{
  "horizontal_flip": true,
  "encoder_stem": "single",
  "encoder_avg_pool_shortcut": true,
  "encoder_widths": [128, 256, 512],
  "decoder_activation": "elu",
  "residual_init": "none",
  "nesterov": true,
  "adamw_lr_other_params": 0.0015,
  "gradient_centralization": true,
  "l1_shrink": 0.01,
  "steps": 7900
}
Rows from block 4 of the encoder, named by matrix and row number. Each number is 50 + 15 x the weight over its row's rms, rounded and kept within 0 to 99. All counts start at 0. After the name is the row's rms in percent of the matrix's.
# fc2: squeeze-excite expand (encoder.blocks.4.se.fc2.weight, 256x32), inputs 0-31
fc2.40 020:28 53 50 50 50 46 45 50 39 58 52 61 31 50 53 65 23 76 44 41 94 49 57 50 61 05 48 42 50 51 52 56
fc2.41 293:41 42 50 51 27 52 63 51 33 44 41 77 71 55 34 43 49 42 34 81 62 57 70 27 32 66 43 42 51 58 84 37
fc2.42 081:42 60 82 55 25 24 44 59 43 53 50 52 46 40 53 47 34 71 65 48 30 53 77 46 24 36 31 59 55 80 56 41
fc2.43 096:26 32 65 61 32 35 42 52 52 60 23 50 52 48 57 51 38 57 45 45 41 71 74 51 39 55 73 50 64 50 21 88
fc2.44 021:87 23 50 50 21 40 40 51 49 67 48 35 53 51 38 41 45 35 50 53 47 66 32 44 51 52 48 74 50 74 79 71
fc2.45 122:76 58 59 56 39 58 51 51 49 50 62 29 59 52 27 50 44 09 45 57 47 47 47 16 69 59 76 68 56 29 50 37
fc2.46 053:25 37 76 64 40 54 24 58 49 41 08 51 37 43 53 66 61 59 67 58 37 64 40 53 23 41 46 48 63 62 55 63
fc2.47 021:66 45 55 55 56 52 55 54 49 53 52 51 38 24 55 53 43 50 47 40 36 46 86 53 73 55 56 54 55 03 43 87
fc2.48 029:41 32 49 49 48 58 48 49 54 49 54 45 72 56 54 59 52 18 50 50 06 72 67 53 33 43 49 25 49 77 57 28
fc2.49 109:82 37 49 55 22 40 51 59 38 60 43 53 45 36 49 53 45 73 63 29 28 40 44 43 43 50 52 67 56 60 50 97
fc2.50 130:42 40 55 51 47 38 50 50 57 48 46 65 64 99 50 59 20 41 55 49 43 36 37 63 43 47 91 41 51 43 44 55
fc2.51 045:70 47 45 49 44 51 14 48 55 46 57 40 74 52 62 46 62 61 46 48 52 36 09 06 52 54 37 63 49 51 55 56
fc2.52 079:72 32 51 52 39 28 60 51 27 58 47 51 46 75 39 68 12 80 31 50 48 58 50 58 48 23 46 65 52 60 51 57
fc2.53 054:55 53 49 49 38 50 44 49 48 24 58 67 42 55 55 50 59 36 47 44 59 53 37 81 82 31 51 35 49 60 98 34
fc2.54 066:43 63 50 50 26 42 40 50 50 38 47 50 52 46 77 58 32 68 89 83 53 47 14 26 53 55 47 44 50 53 53 56
fc2.55 062:58 56 55 54 28 49 48 51 66 32 59 53 72 59 47 49 46 58 59 08 54 50 62 31 14 55 26 61 54 46 28 69
fc2.56 029:26 47 52 52 54 62 45 54 46 46 47 59 56 64 48 66 04 37 60 75 48 49 50 48 41 48 01 57 52 39 48 57
fc2.57 066:62 58 65 51 32 48 48 49 47 35 42 50 54 44 60 29 30 42 64 50 37 33 52 41 21 86 35 58 50 56 67 90
fc2.58 036:53 46 65 52 43 54 53 51 77 70 33 37 52 38 43 55 42 10 48 35 38 33 44 33 54 71 94 50 52 49 48 51
fc2.59 011:69 68 68 52 40 35 60 58 40 62 68 58 51 21 66 32 54 61 46 48 36 49 53 48 42 51 03 51 52 55 31 25
fc2.60 029:80 38 62 55 01 42 51 58 55 55 56 46 44 56 61 37 47 08 48 43 30 52 37 41 60 37 50 61 55 50 48 62
fc2.61 105:49 28 50 50 53 51 55 41 23 50 58 38 57 64 43 42 04 63 37 74 43 52 47 69 33 70 46 70 50 67 39 68
fc2.62 024:00 37 50 69 46 50 52 50 43 52 46 59 50 59 47 53 44 47 68 48 42 34 53 49 49 54 49 54 81 79 76 51
fc2.63 069:50 56 51 51 51 78 55 60 50 19 48 68 47 63 63 52 47 22 46 70 43 55 49 36 48 00 49 50 51 50 57 38
fc2.64 056:50 46 57 52 59 44 73 51 76 39 51 51 49 47 38 54 51 49 42 61 46 47 46 05 19 92 57 51 52 30 55 41
fc2.65 057:10 54 72 73 58 40 47 76 77 48 45 47 40 44 47 55 44 50 46 39 51 55 75 45 15 48 46 65 70 60 50 50
fc2.66 088:30 80 52 54 34 29 51 66 41 40 55 35 53 55 22 61 52 49 27 63 49 37 53 79 67 57 28 34 53 44 76 57
fc2.67 018:13 46 40 40 70 64 48 46 80 46 47 55 52 02 54 49 63 49 55 38 53 40 46 65 68 47 54 69 40 48 65 50
fc2.68 155:63 69 51 56 37 52 51 54 64 62 48 53 46 42 35 44 44 63 43 43 29 98 51 29 59 77 47 28 54 33 24 58
fc2.69 027:27 40 52 52 56 66 55 52 65 50 33 56 52 09 47 74 26 67 34 59 45 24 45 48 51 65 51 39 52 21 69 56
fc2.70 019:70 52 49 49 51 69 49 50 35 31 17 17 57 70 45 54 37 53 61 47 53 43 41 31 57 65 36 49 49 53 51 94
fc2.71 031:50 26 49 49 57 53 56 48 34 54 59 47 47 90 47 63 45 37 47 50 26 52 47 50 42 27 65 91 49 43 82 50
fc2.72 071:58 42 58 52 40 49 50 51 55 46 53 80 66 55 71 50 02 46 54 65 21 34 37 49 27 67 43 37 52 39 60 64
fc2.73 080:77 28 51 51 75 28 58 51 51 56 62 52 37 48 56 60 57 41 73 53 51 15 71 59 33 20 46 66 51 41 51 33
fc2.74 139:45 53 46 50 73 78 48 56 50 51 72 27 32 46 55 71 30 27 55 55 69 69 34 13 50 47 45 56 49 55 57 27
fc2.75 008:65 87 51 51 40 49 52 50 64 40 46 30 53 13 36 53 51 51 30 46 50 57 61 18 51 49 47 53 51 56 52 10
fc2.76 084:41 49 63 69 56 70 40 56 62 59 47 29 50 46 49 45 79 03 55 58 54 58 54 45 19 52 28 41 69 46 43 42
fc2.77 051:70 58 68 55 59 41 53 53 43 28 61 50 52 18 34 49 64 45 51 36 50 30 71 04 59 66 43 34 53 55 40 55
fc2.78 158:41 50 59 61 41 55 66 56 02 32 52 61 50 84 33 33 44 52 34 67 57 44 60 47 27 74 50 50 61 50 50 43
fc2.79 074:57 64 56 64 60 39 87 55 70 31 73 35 35 50 47 25 56 43 52 42 39 50 32 38 71 54 53 48 69 19 43 35
fc2.80 070:29 38 57 57 47 46 30 55 53 43 52 51 41 77 62 26 53 49 66 57 96 46 28 52 39 64 21 52 63 39 56 46
fc2.81 055:21 49 52 52 19 73 45 56 40 39 15 58 69 52 57 44 48 25 41 61 51 54 55 79 26 51 51 38 52 50 52 71
fc2.82 035:52 57 51 51 60 52 46 56 33 30 29 18 56 73 76 51 45 56 25 21 44 41 53 66 58 43 54 47 51 57 74 81
fc2.83 110:79 51 60 66 55 36 19 54 67 50 52 49 41 49 54 41 47 51 42 51 25 44 56 02 54 53 69 56 68 30 42 56
fc2.84 044:34 72 61 59 28 74 47 57 43 47 44 47 71 28 51 51 69 35 50 48 48 61 44 41 31 67 37 51 63 65 58 06
fc2.85 046:64 61 50 50 55 50 34 53 73 39 63 28 41 53 11 60 56 48 35 77 50 38 46 42 58 22 48 46 50 37 87 50
fc2.86 130:56 60 61 60 43 60 51 57 45 64 51 79 53 42 44 54 55 00 54 50 61 73 39 28 43 16 48 36 60 39 53 46
fc2.87 064:45 63 51 51 65 34 25 51 89 49 71 53 61 10 59 57 60 58 59 29 50 23 38 34 51 48 52 52 51 39 50 39
fc2.88 060:14 59 50 50 46 47 27 50 33 32 56 51 58 62 44 53 62 52 40 75 70 50 63 51 00 48 47 54 50 49 57 37
fc2.89 081:43 35 52 53 70 50 59 52 48 19 62 70 50 59 62 62 53 51 51 50 52 51 46 55 00 40 15 66 53 49 49 29
fc2.90 022:51 52 39 39 61 32 75 34 52 52 81 53 43 44 28 64 47 55 88 57 39 51 32 64 63 20 36 62 39 38 48 57
fc2.91 042:67 47 58 55 29 51 26 52 54 47 57 35 66 49 50 52 62 75 51 54 41 55 50 24 30 30 00 62 57 58 54 49
fc2.92 045:51 72 50 50 49 21 42 50 68 44 84 30 48 08 71 60 61 53 59 35 50 41 35 50 28 48 49 66 50 49 48 58
fc2.93 106:37 72 60 61 30 30 60 53 47 22 58 53 42 42 68 43 20 75 65 75 48 79 33 54 51 42 38 48 59 52 34 48
fc2.94 127:56 31 57 61 50 50 50 50 50 74 54 40 62 43 34 58 25 46 51 57 42 07 38 06 56 63 59 64 63 49 47 60
fc2.95 053:51 13 54 54 39 48 42 61 53 60 45 22 75 63 44 43 49 99 42 64 31 70 44 39 47 49 61 49 54 49 49 48
fc2.96 118:55 39 57 55 83 23 52 64 34 33 28 53 60 54 62 32 25 45 59 31 82 51 44 46 49 27 50 60 55 69 54 59
fc2.97 022:64 75 63 65 37 36 50 80 42 49 47 24 28 41 49 33 53 59 65 54 47 48 50 16 49 68 43 58 65 48 49 21
fc2.98 011:66 54 50 50 66 54 64 50 79 45 49 53 49 36 67 51 58 54 86 55 15 40 55 50 28 51 56 42 50 10 44 37
fc2.99 057:48 50 53 51 40 37 51 48 53 47 63 24 34 75 53 75 50 25 51 81 59 44 43 57 58 39 12 81 51 58 51 43
fc2.100 047:68 57 51 51 35 14 60 51 35 14 44 53 60 53 52 32 50 69 88 52 31 55 55 46 22 49 51 60 51 59 52 50
fc2.101 073:95 41 52 52 55 40 41 52 51 60 48 35 35 08 52 46 49 44 28 34 41 44 51 62 78 49 53 65 52 51 49 71
fc2.102 200:35 45 50 49 71 53 63 49 41 29 50 41 52 52 24 50 24 89 56 22 56 60 57 77 48 72 39 45 49 46 43 71
fc2.103 036:51 46 50 50 36 52 52 50 51 51 51 47 45 00 43 51 43 61 53 47 41 48 63 59 49 51 71 52 50 30 76 83
fc2.104 066:46 46 48 49 17 40 54 42 47 34 33 48 67 37 50 49 45 59 62 93 54 35 54 46 20 59 53 57 51 49 78 76
fc2.105 061:70 27 48 47 47 25 43 54 60 58 55 52 51 45 60 48 51 32 51 61 47 54 45 21 26 27 56 57 47 79 93 43
fc2.106 087:72 65 59 54 69 53 51 61 63 79 40 60 23 37 41 29 33 50 52 53 31 56 51 29 49 66 51 16 54 31 42 67
fc2.107 019:25 38 48 48 47 40 49 49 50 16 61 53 73 58 48 42 76 50 68 53 31 70 89 47 53 54 37 37 48 48 23 49
fc2.108 184:50 46 46 50 70 90 58 53 59 50 80 32 32 35 41 53 66 41 56 23 65 18 48 32 47 71 51 42 50 48 44 50
fc2.109 133:19 56 59 57 43 42 44 50 48 25 60 51 53 73 76 68 18 61 51 53 60 60 15 55 30 47 26 56 57 52 54 51
fc2.110 012:45 25 48 48 54 50 50 48 47 79 54 45 46 46 83 60 80 39 54 70 48 10 63 49 47 26 51 25 48 47 56 48
fc2.111 021:56 66 50 50 38 50 45 49 64 43 75 49 66 52 68 41 54 51 71 53 46 12 46 45 45 42 40 94 50 64 21 48
fc2.112 064:51 54 63 64 55 50 74 61 72 42 29 54 53 61 18 40 15 53 30 53 34 57 52 24 53 37 46 28 63 48 65 64
fc2.113 050:51 41 46 46 52 46 48 47 44 46 43 47 50 53 57 48 45 56 66 50 32 14 45 52 38 45 55 99 48 89 61 41
fc2.114 028:38 56 57 57 31 29 30 57 37 52 89 51 60 63 75 45 34 64 54 56 60 43 27 60 24 26 55 52 57 45 63 65
fc2.115 065:71 58 49 47 37 50 51 50 39 70 55 63 41 64 50 60 06 68 53 53 35 53 13 40 49 50 53 47 48 43 76 76
fc2.116 092:39 54 41 49 47 51 27 47 55 39 63 55 99 77 56 38 25 47 59 48 65 48 48 19 46 47 49 48 49 68 71 50
fc2.117 140:46 49 51 46 64 68 50 51 49 52 94 22 42 12 39 74 44 35 57 50 58 34 64 38 50 65 56 60 44 67 41 39
fc2.118 091:17 39 63 55 39 46 54 68 51 23 53 45 44 89 66 42 50 55 53 65 74 59 54 40 31 39 20 51 57 62 56 38
fc2.119 032:56 41 52 52 49 52 28 50 58 47 62 53 56 99 48 45 50 49 60 30 30 67 50 44 47 33 59 50 52 53 36 54
fc2.120 016:45 32 49 49 63 50 50 48 51 63 49 63 46 35 43 61 53 42 82 38 38 50 39 52 59 08 47 92 49 45 76 63
fc2.121 006:27 49 55 55 64 94 47 54 58 11 27 47 49 50 51 43 42 53 47 85 43 43 58 52 56 63 49 36 55 32 50 40
fc2.122 019:27 50 48 57 20 22 55 48 44 49 53 56 42 52 41 47 45 53 69 52 99 53 59 53 28 38 50 37 48 45 55 39
fc2.123 056:65 46 70 62 05 38 56 65 30 55 47 33 52 61 49 42 35 39 48 77 55 49 39 11 54 48 58 57 62 56 43 44
fc2.124 039:34 70 51 51 54 47 55 57 58 38 48 46 19 72 46 50 33 66 60 63 02 53 58 49 48 24 36 74 51 48 59 49
fc2.125 020:39 56 99 53 34 81 54 54 78 52 49 49 47 16 49 51 22 49 39 50 49 50 54 50 41 50 40 51 53 43 59 53
fc2.126 006:51 99 48 48 53 54 39 47 54 49 53 43 47 37 52 07 54 59 44 52 46 43 50 49 81 53 32 37 48 53 51 47
fc2.127 113:38 51 47 46 78 82 40 35 54 13 65 47 35 30 39 63 37 51 68 50 72 54 70 31 47 58 34 49 46 51 54 66
fc2.128 032:69 81 51 51 49 51 54 50 72 58 28 26 55 28 54 35 69 50 69 42 53 47 29 36 42 40 53 42 51 67 18 73
fc2.129 032:48 35 53 53 45 52 65 52 35 50 40 47 28 71 28 27 11 57 54 54 66 50 53 55 40 91 45 42 53 65 68 41
fc2.130 014:56 49 51 51 39 50 46 50 56 44 59 46 71 55 55 52 42 50 32 50 50 64 32 45 30 18 49 99 51 43 59 53
fc2.131 033:42 50 51 51 41 48 49 50 38 56 60 52 48 99 51 50 43 40 35 49 50 56 53 44 26 18 51 67 51 76 60 49
fc2.132 075:43 39 48 51 30 45 39 43 62 49 70 68 54 76 53 59 36 66 52 80 10 28 28 42 49 35 67 52 50 58 61 44
fc2.133 062:67 15 51 52 63 45 51 55 70 76 51 55 60 45 56 43 51 12 48 51 50 34 51 16 36 19 44 44 52 54 53 51
fc2.134 053:09 46 60 61 24 45 57 62 50 41 44 66 48 59 58 35 19 61 53 43 83 52 48 40 25 74 48 50 60 50 47 49
fc2.136 107:77 52 60 54 53 46 69 60 52 46 49 31 23 46 55 27 04 89 32 48 53 50 54 41 52 50 41 52 54 54 47 54
fc2.138 051:40 66 49 49 42 50 59 50 41 28 52 37 54 99 41 35 47 59 47 77 41 73 47 55 44 64 48 56 49 35 44 50
fc2.139 034:57 47 68 75 49 11 54 71 77 50 53 49 41 63 45 65 55 59 47 34 55 58 52 22 40 40 50 60 72 19 48 47
fc2.140 015:33 47 60 50 59 62 62 50 38 76 46 54 56 50 41 56 48 75 23 35 50 48 36 56 48 36 67 00 50 43 55 54
fc2.141 079:66 45 54 50 57 32 23 47 92 50 54 45 44 56 48 71 47 73 49 46 04 42 53 46 43 32 52 61 50 49 43 66
fc2.143 175:55 81 50 50 59 28 32 47 95 53 50 53 34 52 51 65 20 64 64 46 47 65 36 33 65 52 34 52 50 45 35 44
fc2.144 158:55 56 48 48 22 39 51 40 72 59 57 57 58 53 43 36 45 30 37 79 51 99 51 46 57 53 37 48 48 29 56 53
fc2.145 078:68 73 49 49 33 26 47 48 26 52 52 69 30 74 52 48 71 55 39 76 16 46 30 33 51 57 66 57 49 47 57 50
fc2.146 150:39 55 48 53 61 45 71 63 40 56 52 53 32 28 42 51 76 46 56 54 47 39 73 47 72 00 42 63 53 54 37 56
fc2.147 042:51 58 46 46 24 44 51 43 58 36 23 60 55 21 42 68 68 51 61 28 51 56 60 57 58 50 60 44 46 64 08 76
fc2.148 070:52 49 56 58 19 62 51 55 38 48 52 47 59 74 44 52 45 45 25 67 43 51 55 00 50 47 49 44 59 55 75 52
fc2.149 223:28 44 58 62 38 21 53 74 31 48 34 54 45 94 32 52 59 59 41 44 31 67 48 47 42 45 50 60 65 40 67 67
fc2.150 043:55 52 52 55 48 50 49 51 60 37 57 46 45 99 50 74 56 47 27 52 31 42 56 25 52 46 17 48 57 49 37 51
fc2.151 146:35 41 62 60 37 59 42 70 31 48 40 80 72 52 47 49 41 34 39 35 49 40 51 62 34 08 55 68 62 66 48 71
fc2.154 055:63 36 50 50 49 46 31 50 47 72 32 20 39 64 43 63 54 48 48 36 31 59 51 09 58 71 54 81 50 52 58 67
fc2.155 082:59 57 66 62 85 40 58 49 55 21 51 55 53 22 52 20 47 49 42 57 53 48 59 44 42 52 46 78 62 50 15 37
fc2.156 070:61 58 50 50 33 61 53 49 64 42 49 16 47 61 27 22 49 18 54 67 41 63 47 76 47 62 76 60 50 51 50 27
fc2.157 053:39 59 50 49 28 44 54 48 43 49 71 39 57 87 18 48 45 45 28 47 25 47 52 56 35 51 54 88 49 63 66 43
fc2.158 349:18 44 44 47 77 64 51 50 29 34 53 50 55 47 58 63 53 43 66 48 72 59 57 66 40 47 03 44 47 74 51 44
fc2.159 061:66 18 50 50 42 58 51 50 37 51 67 66 48 33 60 48 50 06 54 41 44 39 44 49 45 39 89 65 50 50 72 59
fc2.160 011:45 55 60 56 55 56 19 53 49 32 66 51 50 57 46 04 48 64 61 49 48 47 50 17 15 37 52 69 56 48 54 51
fc2.161 200:51 37 50 48 29 49 57 48 38 36 46 77 57 40 35 46 22 76 47 65 47 94 45 40 37 75 49 54 48 59 60 64
fc2.162 123:43 47 55 51 50 41 50 74 61 52 52 26 69 45 27 47 73 42 57 21 56 11 54 40 58 81 68 52 51 40 65 51
fc2.163 041:59 42 76 53 50 32 47 52 48 76 44 48 53 44 35 41 49 61 70 52 49 52 51 21 23 63 48 63 53 91 42 23
fc2.164 053:66 44 56 57 60 40 76 59 48 84 52 37 53 55 25 26 42 32 51 79 48 54 56 39 52 37 65 19 59 43 44 30
fc2.165 079:52 54 68 66 74 22 41 53 52 52 61 30 29 42 53 48 21 51 54 61 26 44 51 17 51 36 58 72 68 43 65 50
fc2.166 017:53 67 43 43 30 53 73 32 52 56 54 46 57 53 40 93 47 49 50 57 51 62 29 45 77 26 40 85 43 51 53 37
fc2.167 265:33 44 47 45 47 50 59 45 21 29 50 81 77 74 50 42 59 40 51 62 50 44 58 41 24 65 45 61 45 70 76 29
fc2.168 014:42 48 50 50 18 38 28 50 54 55 45 50 38 52 50 46 48 56 93 42 56 57 53 23 33 52 53 83 50 44 73 72
fc2.169 042:39 44 62 81 33 49 18 43 59 49 32 52 45 69 50 68 51 56 52 51 52 50 52 45 13 62 39 54 81 32 66 65
fc2.170 121:41 59 54 56 41 21 58 69 29 41 16 50 67 69 71 51 29 40 51 47 37 64 51 27 47 50 41 80 58 70 56 53
fc2.171 036:54 50 54 55 39 57 01 58 49 56 34 54 69 01 49 53 48 35 45 68 51 67 45 42 55 40 41 47 54 62 40 50
fc2.172 080:39 42 44 50 45 45 49 52 50 43 51 52 23 88 50 52 12 50 41 67 64 54 32 26 46 65 71 47 50 55 43 81
fc2.173 314:38 41 50 50 13 40 51 63 45 34 34 80 71 74 49 47 78 69 34 70 46 53 56 36 30 42 54 51 50 49 60 65
fc2.174 066:00 35 64 50 32 55 21 50 50 39 44 59 62 45 54 49 48 55 52 50 52 46 68 59 24 49 48 52 50 55 82 42
fc2.176 115:47 43 57 64 44 41 61 50 14 42 42 40 54 96 39 36 54 52 55 41 53 71 54 32 60 51 32 56 64 38 81 48
fc2.177 088:55 51 66 56 53 61 66 66 36 46 97 29 33 50 44 55 48 38 26 29 55 39 31 29 50 67 66 47 58 51 65 44
fc2.178 076:35 36 57 58 37 26 56 72 41 27 51 46 53 82 62 38 52 49 44 44 85 56 49 45 06 54 56 50 57 60 52 45
fc2.179 078:51 55 73 64 28 54 35 54 60 62 46 48 49 47 59 67 23 49 34 40 27 46 38 50 31 07 57 72 61 66 50 63
fc2.180 043:23 50 49 49 52 45 72 50 57 46 35 49 51 51 62 46 46 47 52 04 43 57 40 69 62 37 86 72 49 58 52 75
fc2.181 035:44 54 50 50 37 56 54 75 73 19 47 51 50 25 47 45 55 47 28 49 86 51 51 81 63 34 57 58 50 28 31 49
fc2.182 026:21 95 48 48 53 52 36 48 87 52 47 52 56 45 39 50 48 48 51 40 50 55 53 32 48 53 54 59 48 07 62 47
fc2.183 052:51 53 54 54 41 52 49 63 13 44 60 68 84 45 53 32 40 46 38 79 47 64 57 35 55 37 34 57 54 51 81 28
fc2.184 021:49 26 50 50 19 35 61 50 51 66 43 49 38 73 53 49 87 33 59 48 44 52 68 43 41 36 69 77 50 51 23 41
fc2.185 127:25 59 50 51 47 48 43 47 56 46 49 50 51 61 75 59 53 45 55 49 60 73 35 68 54 08 02 50 50 52 67 44
fc2.186 039:29 46 62 51 54 10 35 50 53 67 54 44 68 26 66 49 51 53 49 59 69 63 45 53 19 31 36 56 51 68 52 25
fc2.187 012:47 45 51 51 54 52 49 51 49 70 53 53 99 60 51 48 45 50 38 50 51 42 00 51 48 40 51 44 51 44 53 49
fc2.188 074:44 57 75 77 41 27 62 64 40 38 63 38 32 66 58 32 51 35 81 46 52 23 45 32 48 57 52 51 78 46 61 49
fc2.189 022:46 40 60 71 50 52 70 74 47 47 27 47 33 58 45 47 65 50 43 73 30 33 54 49 56 60 49 10 73 29 31 44
fc2.190 090:35 56 61 56 65 32 50 58 48 54 58 35 54 90 41 66 55 51 49 43 51 48 44 26 21 51 86 26 57 37 51 35
fc2.191 062:31 47 55 55 46 46 84 53 53 58 57 56 25 68 20 71 41 70 50 48 47 43 50 04 49 36 52 54 55 54 64 42
fc2.192 100:36 57 49 58 51 42 62 49 43 27 60 50 67 78 46 65 53 62 40 65 21 15 57 36 50 52 26 43 57 56 82 41
fc2.193 063:55 51 83 74 46 45 79 80 40 36 45 49 41 48 38 45 51 55 23 63 35 43 60 25 42 45 48 52 74 48 70 61
fc2.194 104:54 45 82 72 54 32 74 80 57 48 71 58 45 51 52 43 43 41 65 51 43 26 49 22 53 39 41 38 74 51 30 40
fc2.196 173:32 44 50 50 37 80 52 52 48 43 76 48 57 55 51 55 12 52 57 60 41 39 40 43 32 90 73 50 50 61 49 30
fc2.197 065:50 60 50 50 58 51 56 50 25 46 48 59 54 74 56 79 51 50 37 66 47 51 36 50 00 24 40 61 50 54 59 47
fc2.198 096:61 42 52 54 50 59 32 48 49 77 50 43 69 70 25 62 62 65 63 50 46 21 31 34 51 54 27 13 54 44 67 55
fc2.199 084:61 41 48 50 38 34 45 51 58 32 45 70 63 48 49 52 49 50 10 31 27 41 69 44 45 54 58 76 51 53 68 88
fc2.200 067:52 51 52 52 49 58 62 52 52 43 48 16 70 52 46 62 30 48 46 79 45 56 58 43 61 24 59 49 52 43 60 00
fc2.201 140:56 54 52 52 34 57 75 54 34 52 41 61 55 68 65 44 52 18 47 66 29 62 52 00 46 56 48 48 52 38 59 40
fc2.202 027:50 40 61 50 67 42 22 49 51 41 47 00 53 74 38 59 36 61 61 51 51 30 55 27 55 58 49 38 50 56 66 71
fc2.203 108:29 43 56 55 42 53 67 55 55 47 42 76 71 98 45 56 39 41 50 45 53 52 42 40 43 59 19 50 55 39 59 20
fc2.204 009:45 49 50 50 58 52 40 50 44 51 50 54 39 66 50 58 51 51 53 51 57 85 53 41 48 33 45 51 50 00 51 48
fc2.205 318:48 56 46 49 12 75 52 49 52 55 27 61 44 76 32 34 48 53 32 66 49 91 50 46 55 68 42 48 49 35 55 44
fc2.206 106:54 50 57 61 48 42 54 53 58 48 66 70 43 48 57 47 19 08 54 71 59 42 56 39 36 49 06 66 60 58 54 49
fc2.207 100:48 38 60 65 67 39 42 66 46 41 49 47 35 51 47 47 52 42 49 29 40 45 40 40 26 40 73 62 63 52 99 74
fc2.208 030:45 40 50 55 49 68 39 50 63 73 52 49 57 47 05 50 50 51 54 44 67 56 21 48 02 50 50 53 55 56 36 59
fc2.209 085:47 32 50 50 40 96 61 56 29 46 54 41 52 56 55 42 44 36 64 56 41 52 60 30 31 46 23 48 50 76 76 66
fc2.210 155:13 53 55 51 57 38 68 72 44 35 48 49 54 42 76 62 42 41 50 61 75 87 51 50 41 40 21 45 51 53 45 32
fc2.211 089:29 53 61 84 52 53 70 70 53 51 34 46 31 69 30 46 45 53 25 51 53 51 44 18 41 54 60 47 85 49 47 45
fc2.212 049:50 38 51 51 47 53 43 51 69 51 51 53 50 36 50 37 46 76 54 50 27 55 54 32 48 33 44 99 51 58 72 46
fc2.213 137:25 45 51 50 56 51 46 51 53 38 66 69 52 46 48 46 18 58 53 57 59 76 18 62 45 17 23 71 51 66 47 60
fc2.214 335:81 52 63 68 72 52 41 62 38 64 48 34 35 24 61 46 45 18 53 40 50 14 61 59 61 38 55 45 68 44 42 55
fc2.215 239:24 53 53 53 68 50 55 62 45 40 45 46 55 67 70 45 58 25 50 46 79 85 47 48 42 41 05 52 53 47 48 36
fc2.216 133:33 55 52 47 39 44 47 51 65 50 59 29 15 52 62 60 72 52 69 51 34 48 39 39 69 57 40 57 47 32 56 97
fc2.217 087:78 69 54 50 62 36 58 54 46 33 35 37 52 57 28 51 44 39 48 62 61 32 46 00 72 51 52 53 50 71 54 48
fc2.219 028:42 63 51 51 50 51 45 52 49 53 64 28 34 51 55 30 50 47 48 44 54 54 12 38 55 04 53 55 51 69 71 80
fc2.220 031:44 44 50 56 44 87 47 50 68 47 20 26 36 57 85 59 52 40 65 45 24 23 53 43 47 55 43 56 61 40 60 55
fc2.221 067:19 58 55 55 35 57 64 53 44 38 41 64 43 79 51 70 28 48 68 43 57 47 39 48 45 70 13 71 55 28 42 40
fc2.222 306:06 50 46 48 45 48 68 46 58 24 75 48 58 66 64 54 27 46 62 61 60 47 27 50 31 73 29 48 49 59 55 55
fc2.223 037:36 22 58 60 60 49 50 83 62 38 28 35 55 76 28 70 55 62 66 34 50 47 37 31 29 46 32 46 60 63 58 46
fc2.224 032:48 69 61 73 38 40 34 59 36 64 57 59 46 42 35 33 28 45 73 47 35 31 79 19 49 52 38 59 73 63 60 48
fc2.225 034:38 79 76 50 45 47 25 50 59 45 51 34 66 70 47 63 52 77 28 46 28 46 41 51 19 50 58 53 50 69 50 28
fc2.226 065:67 56 48 46 47 37 24 44 41 56 83 69 44 50 56 45 48 86 58 87 34 51 52 56 60 21 51 50 46 58 31 49
fc2.227 120:32 41 53 45 55 48 47 52 65 65 55 87 62 52 64 50 52 25 42 41 50 33 62 61 61 28 02 45 45 64 52 48
fc2.228 084:34 55 50 52 39 59 54 52 71 32 38 73 26 38 50 71 51 85 47 33 34 34 54 53 55 25 21 52 53 72 54 48
fc2.229 037:50 27 51 51 55 50 48 51 08 32 29 51 49 47 25 50 29 52 48 67 51 46 66 40 50 42 78 63 51 75 77 50
fc2.230 059:15 60 52 52 51 53 40 54 80 42 37 67 44 45 52 51 37 58 52 74 70 55 49 33 71 21 21 54 52 51 28 58
fc2.231 065:74 64 53 53 38 46 57 51 71 58 59 52 57 35 47 37 48 57 47 49 47 50 50 00 63 52 22 55 53 56 42 52
fc2.232 106:33 38 68 60 36 48 62 88 32 37 51 52 51 78 46 51 32 55 31 35 74 42 39 38 49 80 55 52 60 57 53 32
fc2.233 122:48 45 55 55 30 60 64 64 40 58 35 46 48 74 29 49 17 46 36 70 62 56 64 46 53 87 47 58 55 22 30 47
fc2.234 205:60 60 58 55 80 44 29 54 74 55 62 60 42 18 43 48 31 29 72 44 42 30 48 49 63 12 52 55 55 51 49 59
fc2.235 217:23 61 54 55 59 59 59 68 37 48 53 47 51 61 64 51 66 60 58 42 51 50 46 37 41 43 00 43 55 49 52 56
fc2.236 097:25 52 50 50 43 40 48 58 12 40 49 54 49 45 51 63 56 62 41 48 54 92 49 86 36 41 26 42 50 67 46 51
fc2.237 099:57 44 51 51 50 39 64 51 40 62 53 26 36 54 51 47 47 03 43 33 52 48 52 75 49 51 33 52 51 62 94 66
fc2.238 028:31 48 52 52 52 45 65 52 43 64 50 40 62 05 50 35 11 56 55 79 69 47 57 61 79 50 52 47 52 50 47 53
fc2.239 247:35 58 48 50 13 62 69 47 48 41 26 66 50 58 42 51 42 53 47 55 45 98 42 34 62 77 51 38 49 46 62 52
fc2.240 115:21 44 51 61 53 68 41 47 23 55 75 43 51 90 48 20 62 44 49 49 49 69 46 40 38 79 41 58 56 48 53 44
fc2.241 062:49 48 55 55 44 37 77 54 37 70 91 58 72 54 62 55 37 43 50 50 30 16 47 48 45 49 71 21 55 46 49 54